From a checkpoint of a small self-supervised image encoder.
Training: muon at rate 0.0051, batches of 512.
Data: trained on telescope images of galaxies (Galaxy Zoo DECaLS), 44167 training examples, 136.8 epochs.
Rows from block 2 of a small self-supervised image encoder, named by matrix and row number. Rows with one number belong to one neuron. Each number is 128 + 24 x the weight over its row's rms, rounded and kept within 0 to 255. All counts start at 0. Numbers have three digits each.
After each neuron's rows are labels from the 100 images, of 14848, where the neuron reaches its highest value: "colour at peak" is the nearest of a few named colours to the mean colour under the peak; "top examples" is what is common among them. Only what is clearly more common there than usual is listed. The data: telescope images of galaxies (Galaxy Zoo DECaLS). In brackets: how many of the 100.
# fc1: MLP up (model.blocks.2.mlp.fc1.weight, 768x192), inputs 0-191
# fc2: MLP down (model.blocks.2.mlp.fc2.weight, 192x768, transposed), outputs 0-191

fc1.652:130146125076144145105131162105106083135141069105101122140099125112165130103138118146120125146138099105141098137125122105142117154174063139166163168098109167117104120132118186137178151149147119135144072085129114173127097140090121131155112146173142104149163129136131121112131138152099108140141126133120154105123131143163151131124137145174164142133163140157168119119170122106169122112147133180118127098121164165171088152149148091138109095133140113155144121162144145176142140093157105112170116114138155118104135148129144161126137121112141132125107127147165130098143133125100129130
fc2.652:125146125145106117189129045164158163135125123170141123124150162139085109152111137101121130074152133146144131129101099133134125134121127129081105105115121113137111131178135114150103109124089143106107158130146094124131111107129132109152113145109143127110075078135105126119101103097140161170142093143095101139174131140144124089164124115117111116109104114134107114156119143164115148123164128082173139113098146130095186123133150117124164089114094146106153132086126141097132130157107111157126166115145107108153127116157121082155159128190123141143116136152138103134123159150105109124
colour at peak: grey (80)
top examples: shape: featured or disk (77); edge-on disk: no (73); spiral arms: yes (63)

fc1.175:146075143139132112152094139120139099104150142139155127132125120150054155135115114093118148112141128117133126176131111137110148136149127121107164092145119106178135176132129084164111157109169130128157109158165111123080100142121113091150114140141154165112164134138134132139158114123107154183138125089115116132116111121147110119073097118138140136164132149134073164127118103127169105099124075160080122142154080155163157126162156106109117109121124091107142125114113114114126112116099091095096126175127110097111108141100115090142119129149149093129133112116143141100141173105113128148
fc2.175:070151131104116130131129118143101135146140130103104137157145135124170138093120125148099129141109107168162113131089118153144081176086097149117127111121140132070151115130124141116131116114109151119111128153097119116101095118140107111112126115139101146082138128114129136129129165096135128103121151174136114119110131108136140114148147150104123097096082139121139121114142178152104124111161091183115136096161119102139115137079128134177159129081101124146095104137142152148156065109095140135117127096154135128187095111138140198111111129124086126121165107152085134114104092150111095153
colour at peak: grey (96)
top examples: shape: featured or disk (71); edge-on disk: no (69); bulge size: moderate (32)

fc1.63:097129090121110128091179127149121132139149117140134126127143124101136139152104166100096189118134158141148123185141110114118143119166134134158118061149116132140095115170148102093120087133140113116146113113100100116131105104103128116107115138122123111165111131128122069108119078144161117162097114161115130145112138132163150161118096140124136115116157139105113177117081176174107123085114108124076076113108121154112162123130126131095093153157141156096128126099122167120136116120115130132142141164173149127124102120121128126167152119188139119090148121134174146116133161119132149146
fc2.63:070123172095141130101234150100134156136170115022137144109146145145091116123133118109123125131137133112113125108124102139152111151145094141117145141120115118117138150118112118147125131140149101124126108103131134166122151156167130111109126093117126129160099131125097156126118142181091122155164106133097119092146151112102121120122112097157148141118100140159134090088141103058119140092160118102165161123127162139156117108135133152124119116152130114122118128129155147153133128133102137154141131139101137125128103121138077125116103164094119115172109158133109096151144134140107112097
colour at peak: brown (54); grey (46)
top examples: roundness: cigar-shaped (41)

fc1.393:055109084149168138127127114145111152093173127132111127122113154115064134124134101099098169105109123102105108166167130098115124129148158141148157134130183130137125140108131113134112129156172114140128177137147120133076140131127165100132132153124178129074161103123109118144139110099106125172098150157162097103117164111147155117105146138085117184154105153141113149086131100101145107133143088134126115141098129147112123140167149111114157119134099094135127118146129117094132111178150116124112083146116106114159098103154099143128103136158133118154126086107120157092130130145124130128
fc2.393:135123150102105154140114159087139116168117127136147162108102097129158103169149136130119108129079123147152133121095106132114148201146131141100119135139026136128132106117104132130089117102125118134135102123101114126158111134127148167098142069144055145144150130101143123120110170094127134100117136166119133128143099144135146115139154157145123079105155099136127112123136147111129138119146093147094140117167146131117123145092129176146162111114127138100173097132128171121114129146141146139145136098135163134134100128107157119118173146103127149092151146115181109129094090126127103158
colour at peak: grey (85)
top examples: shape: featured or disk (76); edge-on disk: no (72); spiral arms: yes (64)

fc1.196:119092163183150134144193150143112166111115135115118137182131138099158136101112153120087089144128159132114107064139100124147036148147091150112106118117107113124113110121070149111144110124122068139085135127157094113127129150145121126111086099124143098068151153123088157160155127060099157139146110139139153110148127157152109154127131159132118152096129121131100145155134128125175120120125189120110135121137130113121116131120126132138091124120130125153118105098139128113114127114133103142128114146147115132138130144143149129157130094105155156135129150126164146129179157129125122132
fc2.196:120123119082109144120109146139111155116138084163120101139096111170127127150109088135147106101140077129124134131149135140143151121112128121119105128124118159108132098091144117146121174063138046131155180120093142151118121120106159110106151134157094150148128126156154129128088120166141141131147139135115121097140103170155134120121162154138129106119162187086151145118100112141118157121161101130155149124112087182144121115110098111151132121117156132124136128109129141107116121123135119114101125119132126080149137147088123115149125193121116132163157086137096136125086160120153095056
colour at peak: grey (67); brown (30)
top examples: shape: featured or disk (62)

fc1.235:143071143137148129162128123085093103117127180132132139100125145142121116120098133109100156113125154155100090149148148117137142130135104118146183146122163154146145081170147152118116129123092141155098138117112135115114105150145114102163142134153062128112158097134133142114107151134147069135158175092129128117110104107129081117134138138113105167122127142110136126119113109124152133049132150137119113087140127129128096156130136098195136120153146093114145157135132103119156120099108152186138136122140129093142147097100116174084164144135177165153148128095132158132117118125133106124
fc2.235:093113177123139109124123142151158137138137119139140138176114140102147149142131117111136168113112112189163099120093083139117139134150156132111128144186104106123145165148116111146138134167166114099128132117131084108196122108112099119101130160141135160150121121145151160145118143128140178107159112176125123166125144163168167137136149142107126117180158099151101130088112149129152109169120112128130138124151146179148155157140143167110126110115138161145121110140125175095088140117118114115094099103107091194148111142143137118110118093131124124084112117103110112157136140116101130093
colour at peak: grey (84)
top examples: shape: featured or disk (77); edge-on disk: no (75); spiral arms: yes (64)