Rows from block 5 of a small self-supervised image encoder, named by matrix and row number. Rows with one number belong to one neuron. Each number is 128 + 32 x the weight over its row's rms, rounded and kept within 0 to 255. All counts start at 0.
After each neuron's rows are labels from the 100 images, of 14848, where the neuron reaches its highest value: "responds to" is what is common among them. Only what is clearly more common there than usual is listed. The data: telescope images of galaxies (Galaxy Zoo DECaLS).
# fc1: MLP up (model.blocks.5.mlp.fc1.weight, 768x192), inputs 0-95
# fc2: MLP down (model.blocks.5.mlp.fc2.weight, 192x768, transposed), outputs 0-95

fc1.460 [ 96 142 162  83 102 148 103 117 136 121 151  53 126 112  80 147  84 133 138 140 135 135 160 142 150 101 157 160 120  91 121  90 159 136  97 175 106 204  96 146  86 139 132 156 137  87 133 124 104 183  85 115 128 171 181 139 150 105 141 164 107 104 179 146 162 165 167 166 103 130  44 127 152  72 125 135 176 138 133 119 156 121 105 108 151 140 178   0 106 197 146 116 151  76 213 111]
fc2.460 [161 122 101 161 173 174 119 111 141 135  80 141 116 135  95 173 129 142 134 122 120 170 107  99 125 104  98  46  73 157 119 139  88 147 136  87 160 141  99 112 115 109  77 122 123 128  79 145 148 115 138 158 122 175 143 193 114  91 124 123 174 255  98 133  92  75 114 144 117  99 151 106 115 115 136 164 151 116 129 102 140 121  82 189  30  82 152  59 167 149 164 155 152 151 159 128]
responds to: merging: merger

fc1.64 [ 82 148  92 145 160 139  93 131 113 132 117 149  95 137 148 139 126 136 119 187 136 152 166 116 136 104  90 125  78 131 165 116 103 162 159  60 140 162 156 132 111 139 120 100 137  98 160 165 194 143 136 140 134  75  77 122 140 133 160  94 151 140 118 120 100 151 150 115 157  52  93 120 130  90 168 135 133 141 124  94 132 102 151 188 154 136  94  98 163 113 172 137 181  98 119 124]
fc2.64 [130 157 142 123 157 125 154 143 146 120 122   0 128  87 153 153 178 136 107 135  93 129 106 175 124 121 106 149  91  96 126 101 112 145 178  57 155 189  68 100  82 146 116 182 128  91  96 168 174 162 112 100 111 146 151 155 162 144 143 110 135 160 138 161 157 123 158 136 128 146 173 147  85  87  74 136 139  98  73 150 152 163  83 128 116 165 150 125 132 129  63 117  92 148 121 141]
responds to: roundness: in between

fc1.287 [117 154 111 169 143 133 136 129  99 137 107 149 162 140  92 119 125 173 111 124 118 104 179 134 155 133 178  76  73  75 174 115 138 155 120  83  74 163 157 201 171 166 120 150 103 151 111 154 135 127  75 109 150  92 146 134 123 136 119 141 100  64 156 147 159 137 113  67 128 121  96 105  86 121 131 107 159 133 102 129 148 134 127  69  92 127 127  95 121 173 224 137 142 131 160  52]
fc2.287 [134 116 144 130 149  96  93 120 148 155 107  88 120 153 133 109 123 155  81 148  76 112 111 183 128 120 138 112 119 117 101 147 125  93  85 142 180 158 160 201  91 121 106 168 140 149 136 120 168 100 158 135 151  40 140 165  87 142 127 120 130 142 109 173 156 123 131 141 127 170 135 105 131 112 195 139 165 198 194 122 113 155 160 164 119 106 147 126 107 126 191 177 124 137  97 129]
responds to: roundness: in between

fc1.434 [143 132 184 147 133 124 110 148  62 129 122 141 139 108 128 118 137 129 166 123 144 137 160 158 148 126 138 109  98 159 135  61 135 125 107  64 131 120 132  88  99  92 123 182 164 106 130 164 138  52  64 138 130 120 178 172 120 148 143 158 117 131 170 134 128 106 132 126 151 117 162 166 127 122 120 119 189 128 122 145 122 149 142 105 151 136  86  89 100 116 138 139 135  78 126 110]
fc2.434 [144 111 113 112 150  68 115 131 111 119 128 141 115  21 122 108 122 178 127  87 163 132  85 106 113 162 144 141 128 178 119 146 189 127 160 122 107 148  90 134 159 129 144 113 191 163 122 155 156  83  92 175 137 130 100 140 107 111 165 112 140  95 107 111 143 150 148 126 165  92  71  62 118 112 129 154  93 121 172 150 177  96 124 162 114 125 176 175 168 159 154 114 165 152 105 157]
responds to: shape: featured or disk; edge-on disk: no; spiral arms: yes

fc1.58 [138 100 141 126 141 143 126 150 148 161  88  79 127 127  81 125 120 149 125 108  83 170 163 159 122 148 135 101 115 123  82 187 126 136  84 154 132 228 119 108 164 150 139 141  98  90  94 115 125 118 151 142 113 134 138 159  99 101 135 120 139 133 132  66 112 146 134 151 107 189 188  84 182 119 120 112 113 138 135 129 119 141 154 121 124 118 215  69 148  70 150 127  85  29  85 148]
fc2.58 [106 150 129 132 114 108 175 143 169  94 156 119 111 165  83 164 129 123  96 131 169 122  77  95  77 120 140  96 184 140 141 117 120 123 118 142 127 175 163 127 133 107 115 125 139 105 151 132  65  96  99 114  63 145 102 154  95 118 155 121 132  91  45  98 119 166 125  61 128 193  55 139  82 145 102  91 130 145 135  84 128  92 143  90 127 162  26 118  85 159 146  76 159 126 145  83]
responds to: shape: featured or disk; edge-on disk: no; spiral arms: yes

fc1.352 [118  91 159  89 131 161 125 115  80 168 203 191 168 112 135 145  45 171 149 165 181 163  62 119 107 153 138 144 142  95 104 134 158 107 134 178  84 162 125  88 123 126 127 137  99 121  97 163 110 129 127 103 124  41 120  56 145 124 163 132 102 111 102  73 138 141 111  90 130  91 144 173 151 123 138 107 105 152 139 131 141  92  71 141 112 137  72 172 110 131 113 120 154 172 130  83]
fc2.352 [121 111 123 155 123 137  95 139 110 135 175  68 143 130 150 182 165 132 114  92  92 121 112  72 165 123 142 115 108 121 123 103 115  87 102 107 167  71 159 222 116 128 131 115 139 140 128 180 176  94 124 113 149 109 162 154 106  93  62 140 130 148 149 135 148 124 134 138  93 126 123  83 126  99 165  50 122  92 101  90 128 149 139 144 178  94 133 121 142  89 241 116  47  68 154 138]
responds to: edge-on disk: yes; roundness: cigar-shaped

fc1.182 [122 160 122 149 102 171 119 124  83 124 132 116 184 101 122 145 135 163  87 158 139 124 152 145 133 116 127  98 120 142 132 140 151 116 102 101 134 113  75 121 106 122 165 113 104 127 136 141 174 102  92  60  83 118 133 173 103 127 140 199 128 132 114 100 134 113 114 153 127 132 154 151 127 163  93 140 134 138 172 175 173 123 124 102 128 133  65 123  88 122 137 149 103 135 120 128]
fc2.182 [105 128 105 168  83 128 119 143 145 131 130 141 112  91 162 157 111 139 117 105 105 135 143 137 112 152 120 134 116 114 100  87 185 137 135 129 114 115 153 136 169 119 102 177 160 112 137 147  83 128  90 112 119 162 118  99 134  92 141 119 170  89 104 134 136  33 135 116 123 125 132 138 146 100 150 108 171 126 112 133 111 124  99 122 139 133 147 114  82 117 115 128 118 131 138 135]
responds to: shape: featured or disk; edge-on disk: no; bar: no

fc1.581 [ 97 135 157 120 150 150 108 120 148 175 187 171 120 158 153 128 132 115 116 134 159 174 119 161 134  79  68 183 203 146 147 114 180 123 121  92 157  53 179 150 126 118 100 166 168 154 167 126 113 185  64 145 180 177 130  71 171 175 203 106 174 166  50 137 135 157 141 194 134 177 119  59 173  85 149 138 168 127 139 142 116 123 164  96 154 136 182 141  85 103  85 163  94 128  97 127]
fc2.581 [150 150 121  93 158 217 142 151 141 137  90 152 140 124 203 144 114 159 183 130 112  64 140 106  60 158  76  93 120 111 135 156 139 107 156 137 123 148 136  83 104 126 111  79 111 118 127 130 143 109 144 106 140  78 156 124  97  75 160 114 139 152 167 131  96 101  62 106 137  95 170 112  76 138 135 109 136 126 117 164 146  83 134  93 120 148 128 151 161 133 150 156 139 108 163 149]
responds to: roundness: cigar-shaped

fc1.87 [184 148 150 199  78 197  95 146 132 164 111 105 152 144 114 124 173 143 112 142 115 177  93 117 156 127 142 157 114 137  76 163 134 104 167 147 120 191 144 101 104 114 113 142  96  89  65 150  66 102 106  91 104 184 150 157 128  92 129 121 119 148 134 133 119 107 175 133 131 106 199 112 101 125  96 119  95  70 153 114 174 126 182 185 127 131 176  95 130 127 133 137 109 132 116  76]
fc2.87 [131 118 139 125 155 140 133 158 118 102 120  81 118  99  95 143 122 106 118 104 127  97 142 113 113 151 180  96  79 154 146 110 112 147 169 119 143 130 114 131  69 185  94  86 133 162  84 140 123 166  66 157 135  96  80 143 124 146 105  43 102 108 157  93 156 159 181 129 145  94 103 163  95 117  95 132 161 161  79  79 107 143 117  66 151 140 112 190 127 116 206  40 125  81 155 111]
responds to: edge-on disk: no; shape: featured or disk; spiral arms: yes

fc1.763 [ 83 117 182  95 104 160 166 125 148 157  63 120 130 138 131 108 130 130 128 142 189 159 143 170 148  93 162 100 130  84  83  83 128  87 136 164 114 113 136 159 161 137 155 141  80 127 101 121  95 114 111 166 171 149 106  59 149  86 168 112 108  55  91 129 101 157 125 136 122 154 165 145  90 140 154  99 131 119 116 113 125 137 142  92 110 138 153 166 156 117 156 125 168 194 118  80]
fc2.763 [139 127 141 150 154 158 137 144 121 130 146 164 143 124 122 155 128  82 134  97 172 104 135 133 170 164 156 141  86  95 126 143 123  72 209 149  69  99 211  97 112 146 131 120 124 120 113 158 131 123 117  76 136  62 106 107 190 123  96 119  87  99 173 126 120 121 154 161  83 131  76  63 138 152  94 148 106 118 119 136  79 154 134 100 100 113  91 161 138 151  55 125 120  84 122  34]
responds to: roundness: cigar-shaped

fc1.152 [ 81 121 168 147 143 130 163 171 122 118  99 160 191 116 120 155 139 102 176 135 112 141 151 159 148 114 141 136 128 180 126 151 120 163 109 142 216  69 114 113 126 169  83 147 148 128 168 141 160 124 173 161 134 150 138  87 136 188  83 188 149 160  98 164 143 171  91 145 115  79 104 100 144 127 125 173 157 146 169 150  94 111 162 132 124 153 128  91  69 128  96 158 152  52  99 163]
fc2.152 [147 148  95  95  59  29 143 100 137 111 138 109 137 103 147 107  49 106 103 116 121 134 150 128 139 115 173 153 123 150 190 175 122 136 129 174 136 129 121 140 129 111 124 107  92 114 131 116 125 128  56 155 103 126 108 117  91 101 127  75 146 116 137 103 116  92 146 101 242 124 122 114 100 119 192 161  94 159  97 162 140 179  86 111 109 137 137 154 163 114  97  90 102 153 170  75]
responds to: edge-on disk: yes; roundness: cigar-shaped

fc1.346 [106 146 146 134 108  91  87 151 107  97 127  89 171 149 133 136  96 146 116 143 117 100  82  48  77 123 108 144  84 120 115 130 102 141 145 128 152 129  33  63 154 102 151  70 146 126 138 125 160 113  80 119 120 136  91 133 126 124 158 106 101 102 147 118 150 178 151 144 131 174 166 117 130 137  76  76  58 117 148 139 161 143 116 108 114 119 125 108  73 105  72 205 157 101 119 123]
fc2.346 [220 147 152 157 127 141 142  87 114 106 112 195  87 178 121 178 129 176 136 136 115 168 176 156  99 100 122 110 114 103 133 147 176 104 117 124 143 135 172 150 107 169 160 131  82  95 127 140 122 127 178  87 115 123 109  69 119 127  89 109 221 180  89  77  99  80 120  97 123 163 135 250 104  69 116 142 152 122 179 156 103 116 130 112 141 146 127 181 130 128 115 147 137 136 166 100]
responds to: edge-on disk: no; shape: featured or disk; spiral arms: yes

fc1.30 [130 114 134 142  88 145 118  94 117 137 114 193 114 116 113 113 169 126 139 126  91 161 101 164 137 110 147 118 144  84 147 117 148 102 225  95 162 123 187 168 120 179 140 108 158 111 163 109 119 125  61  94 110  94 197 115 177 110 152 124  73  80  83 125 119 121 167 111 104 165 156 140 188  98 151 144  97  86 109 128  89 124 123  69 150  69 100 151  76 130 139 165 132 110 130  91]
fc2.30 [171 182 132 134 105 176 125  91 125 142 180 127  89 158 148 136  97 144  93 150 169 119 149 124 176 126  91 109 110 149 116 114 119 160 137 116 119 138 134 112  85 100 128 134 137 152 109 135 135 133 151 111 191 180 118 117 124 128 106 178 205 155 158 156 143 117  97 146 191 113 146 110 115 152 113 125 172 133 128 178 110  54 149 173  54 204 106 145 193 101 137 134 101 153  89 169]
responds to: roundness: round

fc1.132 [138  50 149  85 123 137  89 148 153 191 109 133 126 136 102 152 181 132 109 255 133 182 125  36 107 122 112  60 189 136  76 113 127 117 106 175 104 125 142 154  83 139 113  97 107 163 117 135 135  99 179  99 152 166 149  96 142 120 192  97  94 130 169 177 117 123 131 160  92 134 127  90 114 168 129 131 110 124 106  79 121 123 133 158 105 128 122 115 148 163 145  85  95 233 119  59]
fc2.132 [101 145 138 139 124 114 106 160 121  82 146 128 105 135 113 118  85 129  82  52 147 128 127 214  85 136 171 158 105 101 123 134 107 115 124  77 174 109 136 123 216 122 163 145 127 144 121 131  86 144 121 164 130 130 142 118 115 131  77 132 135 114  99  61 142 114 133 110  93 127 127 191 129 187 123 145  48 168 118 125 104 179  86 161 144  67  82 128  95 100 128 184 126 148 144 180]
responds to: bulge size: moderate

fc1.464 [131 120 132 140 104 110 126 161 173 156 112 193 106 158 184 134 126  52 120  98  27  95 169 116 144 124 161  97 170 108 117 176 135 110 166 126 184 136 173  96 159 108 140 149  93 155 162  83 102 153 146 135  61  93 141  80 146 121 138 109  96 100 104 151  80 130 110 159  92  94 165 103 110 141 178 111 128 161 122 143 166  98 133  76  87 134 131 138 155 153  94 126 135 140 143 170]
fc2.464 [101 141 108  89 119  65 109 110 110 114 149 121  82 139 111 126 151 146 144 153 228 144 135 135 133 138 181 102 107 147  80  60 125 148 201  80 105 150  68 153 111 108  36 132 171 118 137 149 104 124 118 124 144 223 148 134 134 142 112 117 138 141 118 142 119 111 113 109 189 194 115 131 134 113  95 199 170 102 120 137 129 144 130 141 128 130 136 152 125 100 115  84  69 115 123 117]
responds to: edge-on disk: yes

fc1.592 [131 139 114 158 138 102 121 153 129 131 133 179 135 168 121 132 116  95 162  91 128  84 110 180 133 121 101  53 150 130 155 150 164 157 169  89 104 114 161 162 127 111 128 131  97  68  97 172 138 128 153  98  91 187 136 119  98 106  79 140  76 107 166 101 114  94 201 129  95 184  99  96 145 100 110 150  94  93 142 117 138 144 155 101 140 149 131 142 162 132 156 108 112 136 150 161]
fc2.592 [106  75 137 147 123 118 101 117 130 105 111 237 143 113  73 159 128 100 107 126 129  75 161  84 101 147 104 146 121 126 143 119 111  72 103 150  97 177  92  86 144 165 179 195 123 100 163 147 112 139  55 156 118 133  89 125 149 141 138 139 144 142 176 127 155 147 176  94 127 124 131 122 108  24 102 129 128 173 175 148 112 133 124 139 151  98 134 202 151  95  16 139 140  80 127 113]
responds to: merging: merger

fc1.653 [128 127 147 161 112 105 129 122 140 137  65 119  91  97 145 104 156 133  92 122 143 139 130 153 205  43 153  84  75  72 101  97 112 149 140 139 174  94 102 166 123 168 110  77  34 134 163 102 157 116 168 106 102 154 141  75 144 105 117 112 162  87 121 140 120 132 122 193 123 187 134 117 150 103 100 128  80  77 135 167  88 135 118 132  98 149  79 140 117 142 128 128 166 129 137 101]
fc2.653 [199  96 101 140  93 130  96 178 158 160 133 124 123  32 214 120 159  49 130 155 143 123 146 154 131 198 124 129 137 118 130 137  92 107 124 122 146 118 120 138 139 127 140 217 164 104 132 147  75 124 110 157 158 118 161 109 197 190  97 117 124 123 175 120 146 149 130 138 110 123 118 143 160 133 133 182  87 140 179 132 119 127 123 127 146 102 133 114 172 139  83 126 103 134 154 122]
responds to: shape: star or artifact

fc1.169 [161 114 141 139 185 157  91 126 157 145 171 126 161 127 120 145 140 141  71 119 111  87  95 167  80  87 158 122  76 123 103 108 139 145 162 113 125 114 103 130 173 128  94  64 126 123 159 147 170  98  92 103 171 150 111  70 139 112 114 136 195 128 112 128 138 100 146 174  70 123 184 117 173  92 119 137 164 151 102 126 124 108 136  56  99 130 165 152  99 140 101 163 115 135 135 154]
fc2.169 [141 118 150 111  71 104  94 177 140 119  84 113  99 141 232 136 162  63 118 118 104 161 155 126 173 155 143 116 155 105  97 140 171 104  95 139 109  86 156 105 177 126 188 197 153 106  79 138  87 127 130 167 149 100 156  83 152 166 120  66 125 157 107 181 174 107 159 131 161 108 130 119 110 119 117 154  66 159 132  82 117 172 139 165 162 116  90 139 118 134 131 117 158 132 136  99]
responds to: shape: star or artifact

fc1.718 [108 197 155 108 103 148 125 141 129 104 144 170  84 102  73 145 145  69 138 118 105  90 104 165 122 114 114 132 118 143 105  85 136 207 162  99  70  53  62 111 139 133 144 100 110 122 120 131 113 123 134 102 169 165 146  98 161 184 114 149 120  85 145 134 116 162 175  52 124 151 188 162 141 122 158  70  86 120 184 124 103 116  43 102 114 118 189 144 152 184 109 160 104  60 180 147]
fc2.718 [141 104 118 185 143 119 138 122 122 105 157  84 117 164 157 124 145 128  96 135  92  83 144  87 139 160  70 118 188  89 115 183 136 155  86 157 200 150 116 131 140 122 119 109 132  43 135 131 137 153 100 148 146  67 145 155  82 170 121 106 114 116 134 139 127 139 144 172 104 128 110 164 126 118 118 164 144 117 163 115 127 168 190 144 138 148  76  87 131 133 134 153 136 194 148 144]
responds to: shape: featured or disk; edge-on disk: no; spiral arms: yes

fc1.176 [133 133 148 166 121 123  92  72 132 130 125 214 115 144 159 113  83 138 103 146  58  96 143 123 110 134 165  86 110  93  65 109 155 121  82 129 162 148 137 143 112 125 155 140 162 135 112  95 119 122 172 100 146 146 172 127 151  89 149 109  80 112 107  51  69 142 117 153   3 140 136 141 115 132 114  97 139 101 135 124 162  74 146  91 138 121  89  76 144  66 133 169  89  99  70 158]
fc2.176 [ 88 145 128 105 128 182 132 105 150  91 167 188  69 138 136  80  71 139 153 115  57 170 113 140 164 133 246 125 120  91 111  70  96 145 180 102 161 135 122 120  82 111 116 134 125 140 111 148 164 162 113 137 134  91 162  87 180 109 110 132 150  66 145 177  89 121 122 132 144 150 119 103 129 104 137 166 167 154 142 128 215 142 154 156  20 145 182 122 159 105 140 119  97 121 115 121]
responds to: roundness: in between

fc1.462 [122 135 110 172 118  97 154 123 161 122 201 123 143 116 187 147 207 175  92 126 147  94 140 131 192  95 131 102 119 123 155 104  71 118 127 113 124 132 150 193 127 160 113 119  97  97 122  93 117 103 183 126  67 103 243 145 152  94 123  82 128  63 137 118 128 126 142 162 147 126 174  71  92 133 180 135 134  85 151 146 157 115 122 176 141 140 151  81 107 156 139 111 122 209 153 126]
fc2.462 [106 136 141  45 121 146 165 146 150 110  63 104  74 167  92 124 138 114 173 160 146 191 146 112 128 105 143 140 121 154  68 127 152 112 137  80 108 130 140 108 140 108 144 139 141 139 127 125 135 151 129 160 131 123 109 148 143 137 139 182 118 150 119 117 137 144 111 108 142  63 104 150 104 114 104 163 155 114  78 131  61  98 120 129 149 155 137 153  96 113 132 162 140  84 166 157]
responds to: roundness: round

fc1.709 [103 121 140 142 137  98 127 108 172 154 151 179 143 154 133 120 136 120 114 119 155  71 183  60 121 124  93 158 113 140 163 111 105 138 115 133 127 112 133 101  93 188  69 121 104 131  85 152 144 136 166 137 166 143 141  97 110 123 118  85 137 174  82 150 132  82 132 152 123 113 158 145 116  95 152 175 149 132 138 109 138 129 127 128  98 163 144 152 127  87 145 118  96 113  89 162]
fc2.709 [120 120  77  89 140 118 176  99 124 111  87 184 128 109  98 104 110 114 118 117 171 124 102 137 132 114 160  75 100 141 129 138 159 100 118 154   0 166 132 145 164  96 159  70  80 125 116 104  99 121  99 106 110 118  74 107 110 147  88 132 157  98  78 131 109  92  98 106 126 147  66  75 104 124 140 135  79 103 125 119 130 120 158 135  86 134 166 148 111 144 139 126 161 120 105 115]
responds to: edge-on disk: yes

fc1.155 [ 94 117 131  84 121 147  36 124 141 129 118  31 157 128 171 163 166 106 127 145 127 151 104 122 120 111 114  74 143 127 115 113 149 195 194 123 136  36 157 118 103 148 136 121 103 106 157 116 146 128 184 183  97 113  90 108 145 170 126 121 126 120 142 188 132 114  81 101  48 186 131 148 135 110 154 160  95  83  93 116  54 133  97 153  87 122 125 111 130 194 137 142 104 165 218 105]
fc2.155 [152 134 132 161 114 146 115 100 122 113 135 140  90 117 137  57  35 123  49  65 160 118 148 153 117 115 143 248 139 101  92  94 105 117 140 167 132 150 120 155 168 114 120 137 166  72 104 139 109  86 106  64 132  60 151 150 124 109 138 131 140 108 173 141 187 136 136 110 104 133 161 105 127 103 130 137 134 132 155 152 108  86 137 141 234  58 152 147 148 100 150 117  92 183  99 105]
responds to: bulge size: moderate

fc1.275 [130 147 119 152 165 224 121 146 119 153  88 132 159 152 123 142  62 110 134  44 125 158 139 160 143 132 142 150 106  61 123 106 128 102 155  79 103 195 117 103 123 128 101 152 105 105  70 156  97 130  82 159 112 121 104 135 122 141 152 156 121  98 131 120 128 160 203 122 117 141 152 146 145 189 128  82 161 132  98 115 173 146 149 168 159 141 195  62 150 132 155 127 103 143 104  85]
fc2.275 [171 118 126 141 100 119 118 143 117 127 106 154 127  98  96 164 127  93 147 137 189 130 154 103  58 147  71 132 162 144 160 154 106 145 167 117  80 101 157 110  78 174 140  81 127  95  88 165 108 104  89 169 157 169 105 107 151  82 125  50 100 103 154 125  86 131 175 180 128 119 132 147 166  85 152 141  53 125 160 170 101 131 188 146 146 116 134 171 112 126 108  97 130 145 134  85]
responds to: shape: featured or disk; edge-on disk: no; spiral arms: yes

fc1.538 [ 89  83 132 109  57 143  93 131 126 103 138 161 195 166 167 102 100 111 102 128 158 118  87 149 109 133 142 139 132 170 137 167 150  91  80 153 173 150 114  85  97 129 111 134 159 115 143 162 107 132 112  84  88  90 120 110 111 174  83 160 110 175 137 135 159  41 152 140 137 100 106 112 155 131 158 122 152 134  49 111 104 146 132 146 137 135  82 153 154 149  98 118 155 142 144 168]
fc2.538 [176 160 129 102 127 132 114 131 111 150 110 155 123 135  92  90 120 136 153 125 148 141 141 191  89 148 114 145 176 137 121 116 160 126  99 178 109 100 153 123 133 160 115 177 179 103 132 106 114 120 175 144 191 140 153 113 163 129  99 121  92 174 170 120  93  15 125 193 116 142  94 144 154 130 151 124 109 117 124 116 100 137 133  91 116 117 130 207 165 104 168 159 112 163 137 126]
responds to: merging: merger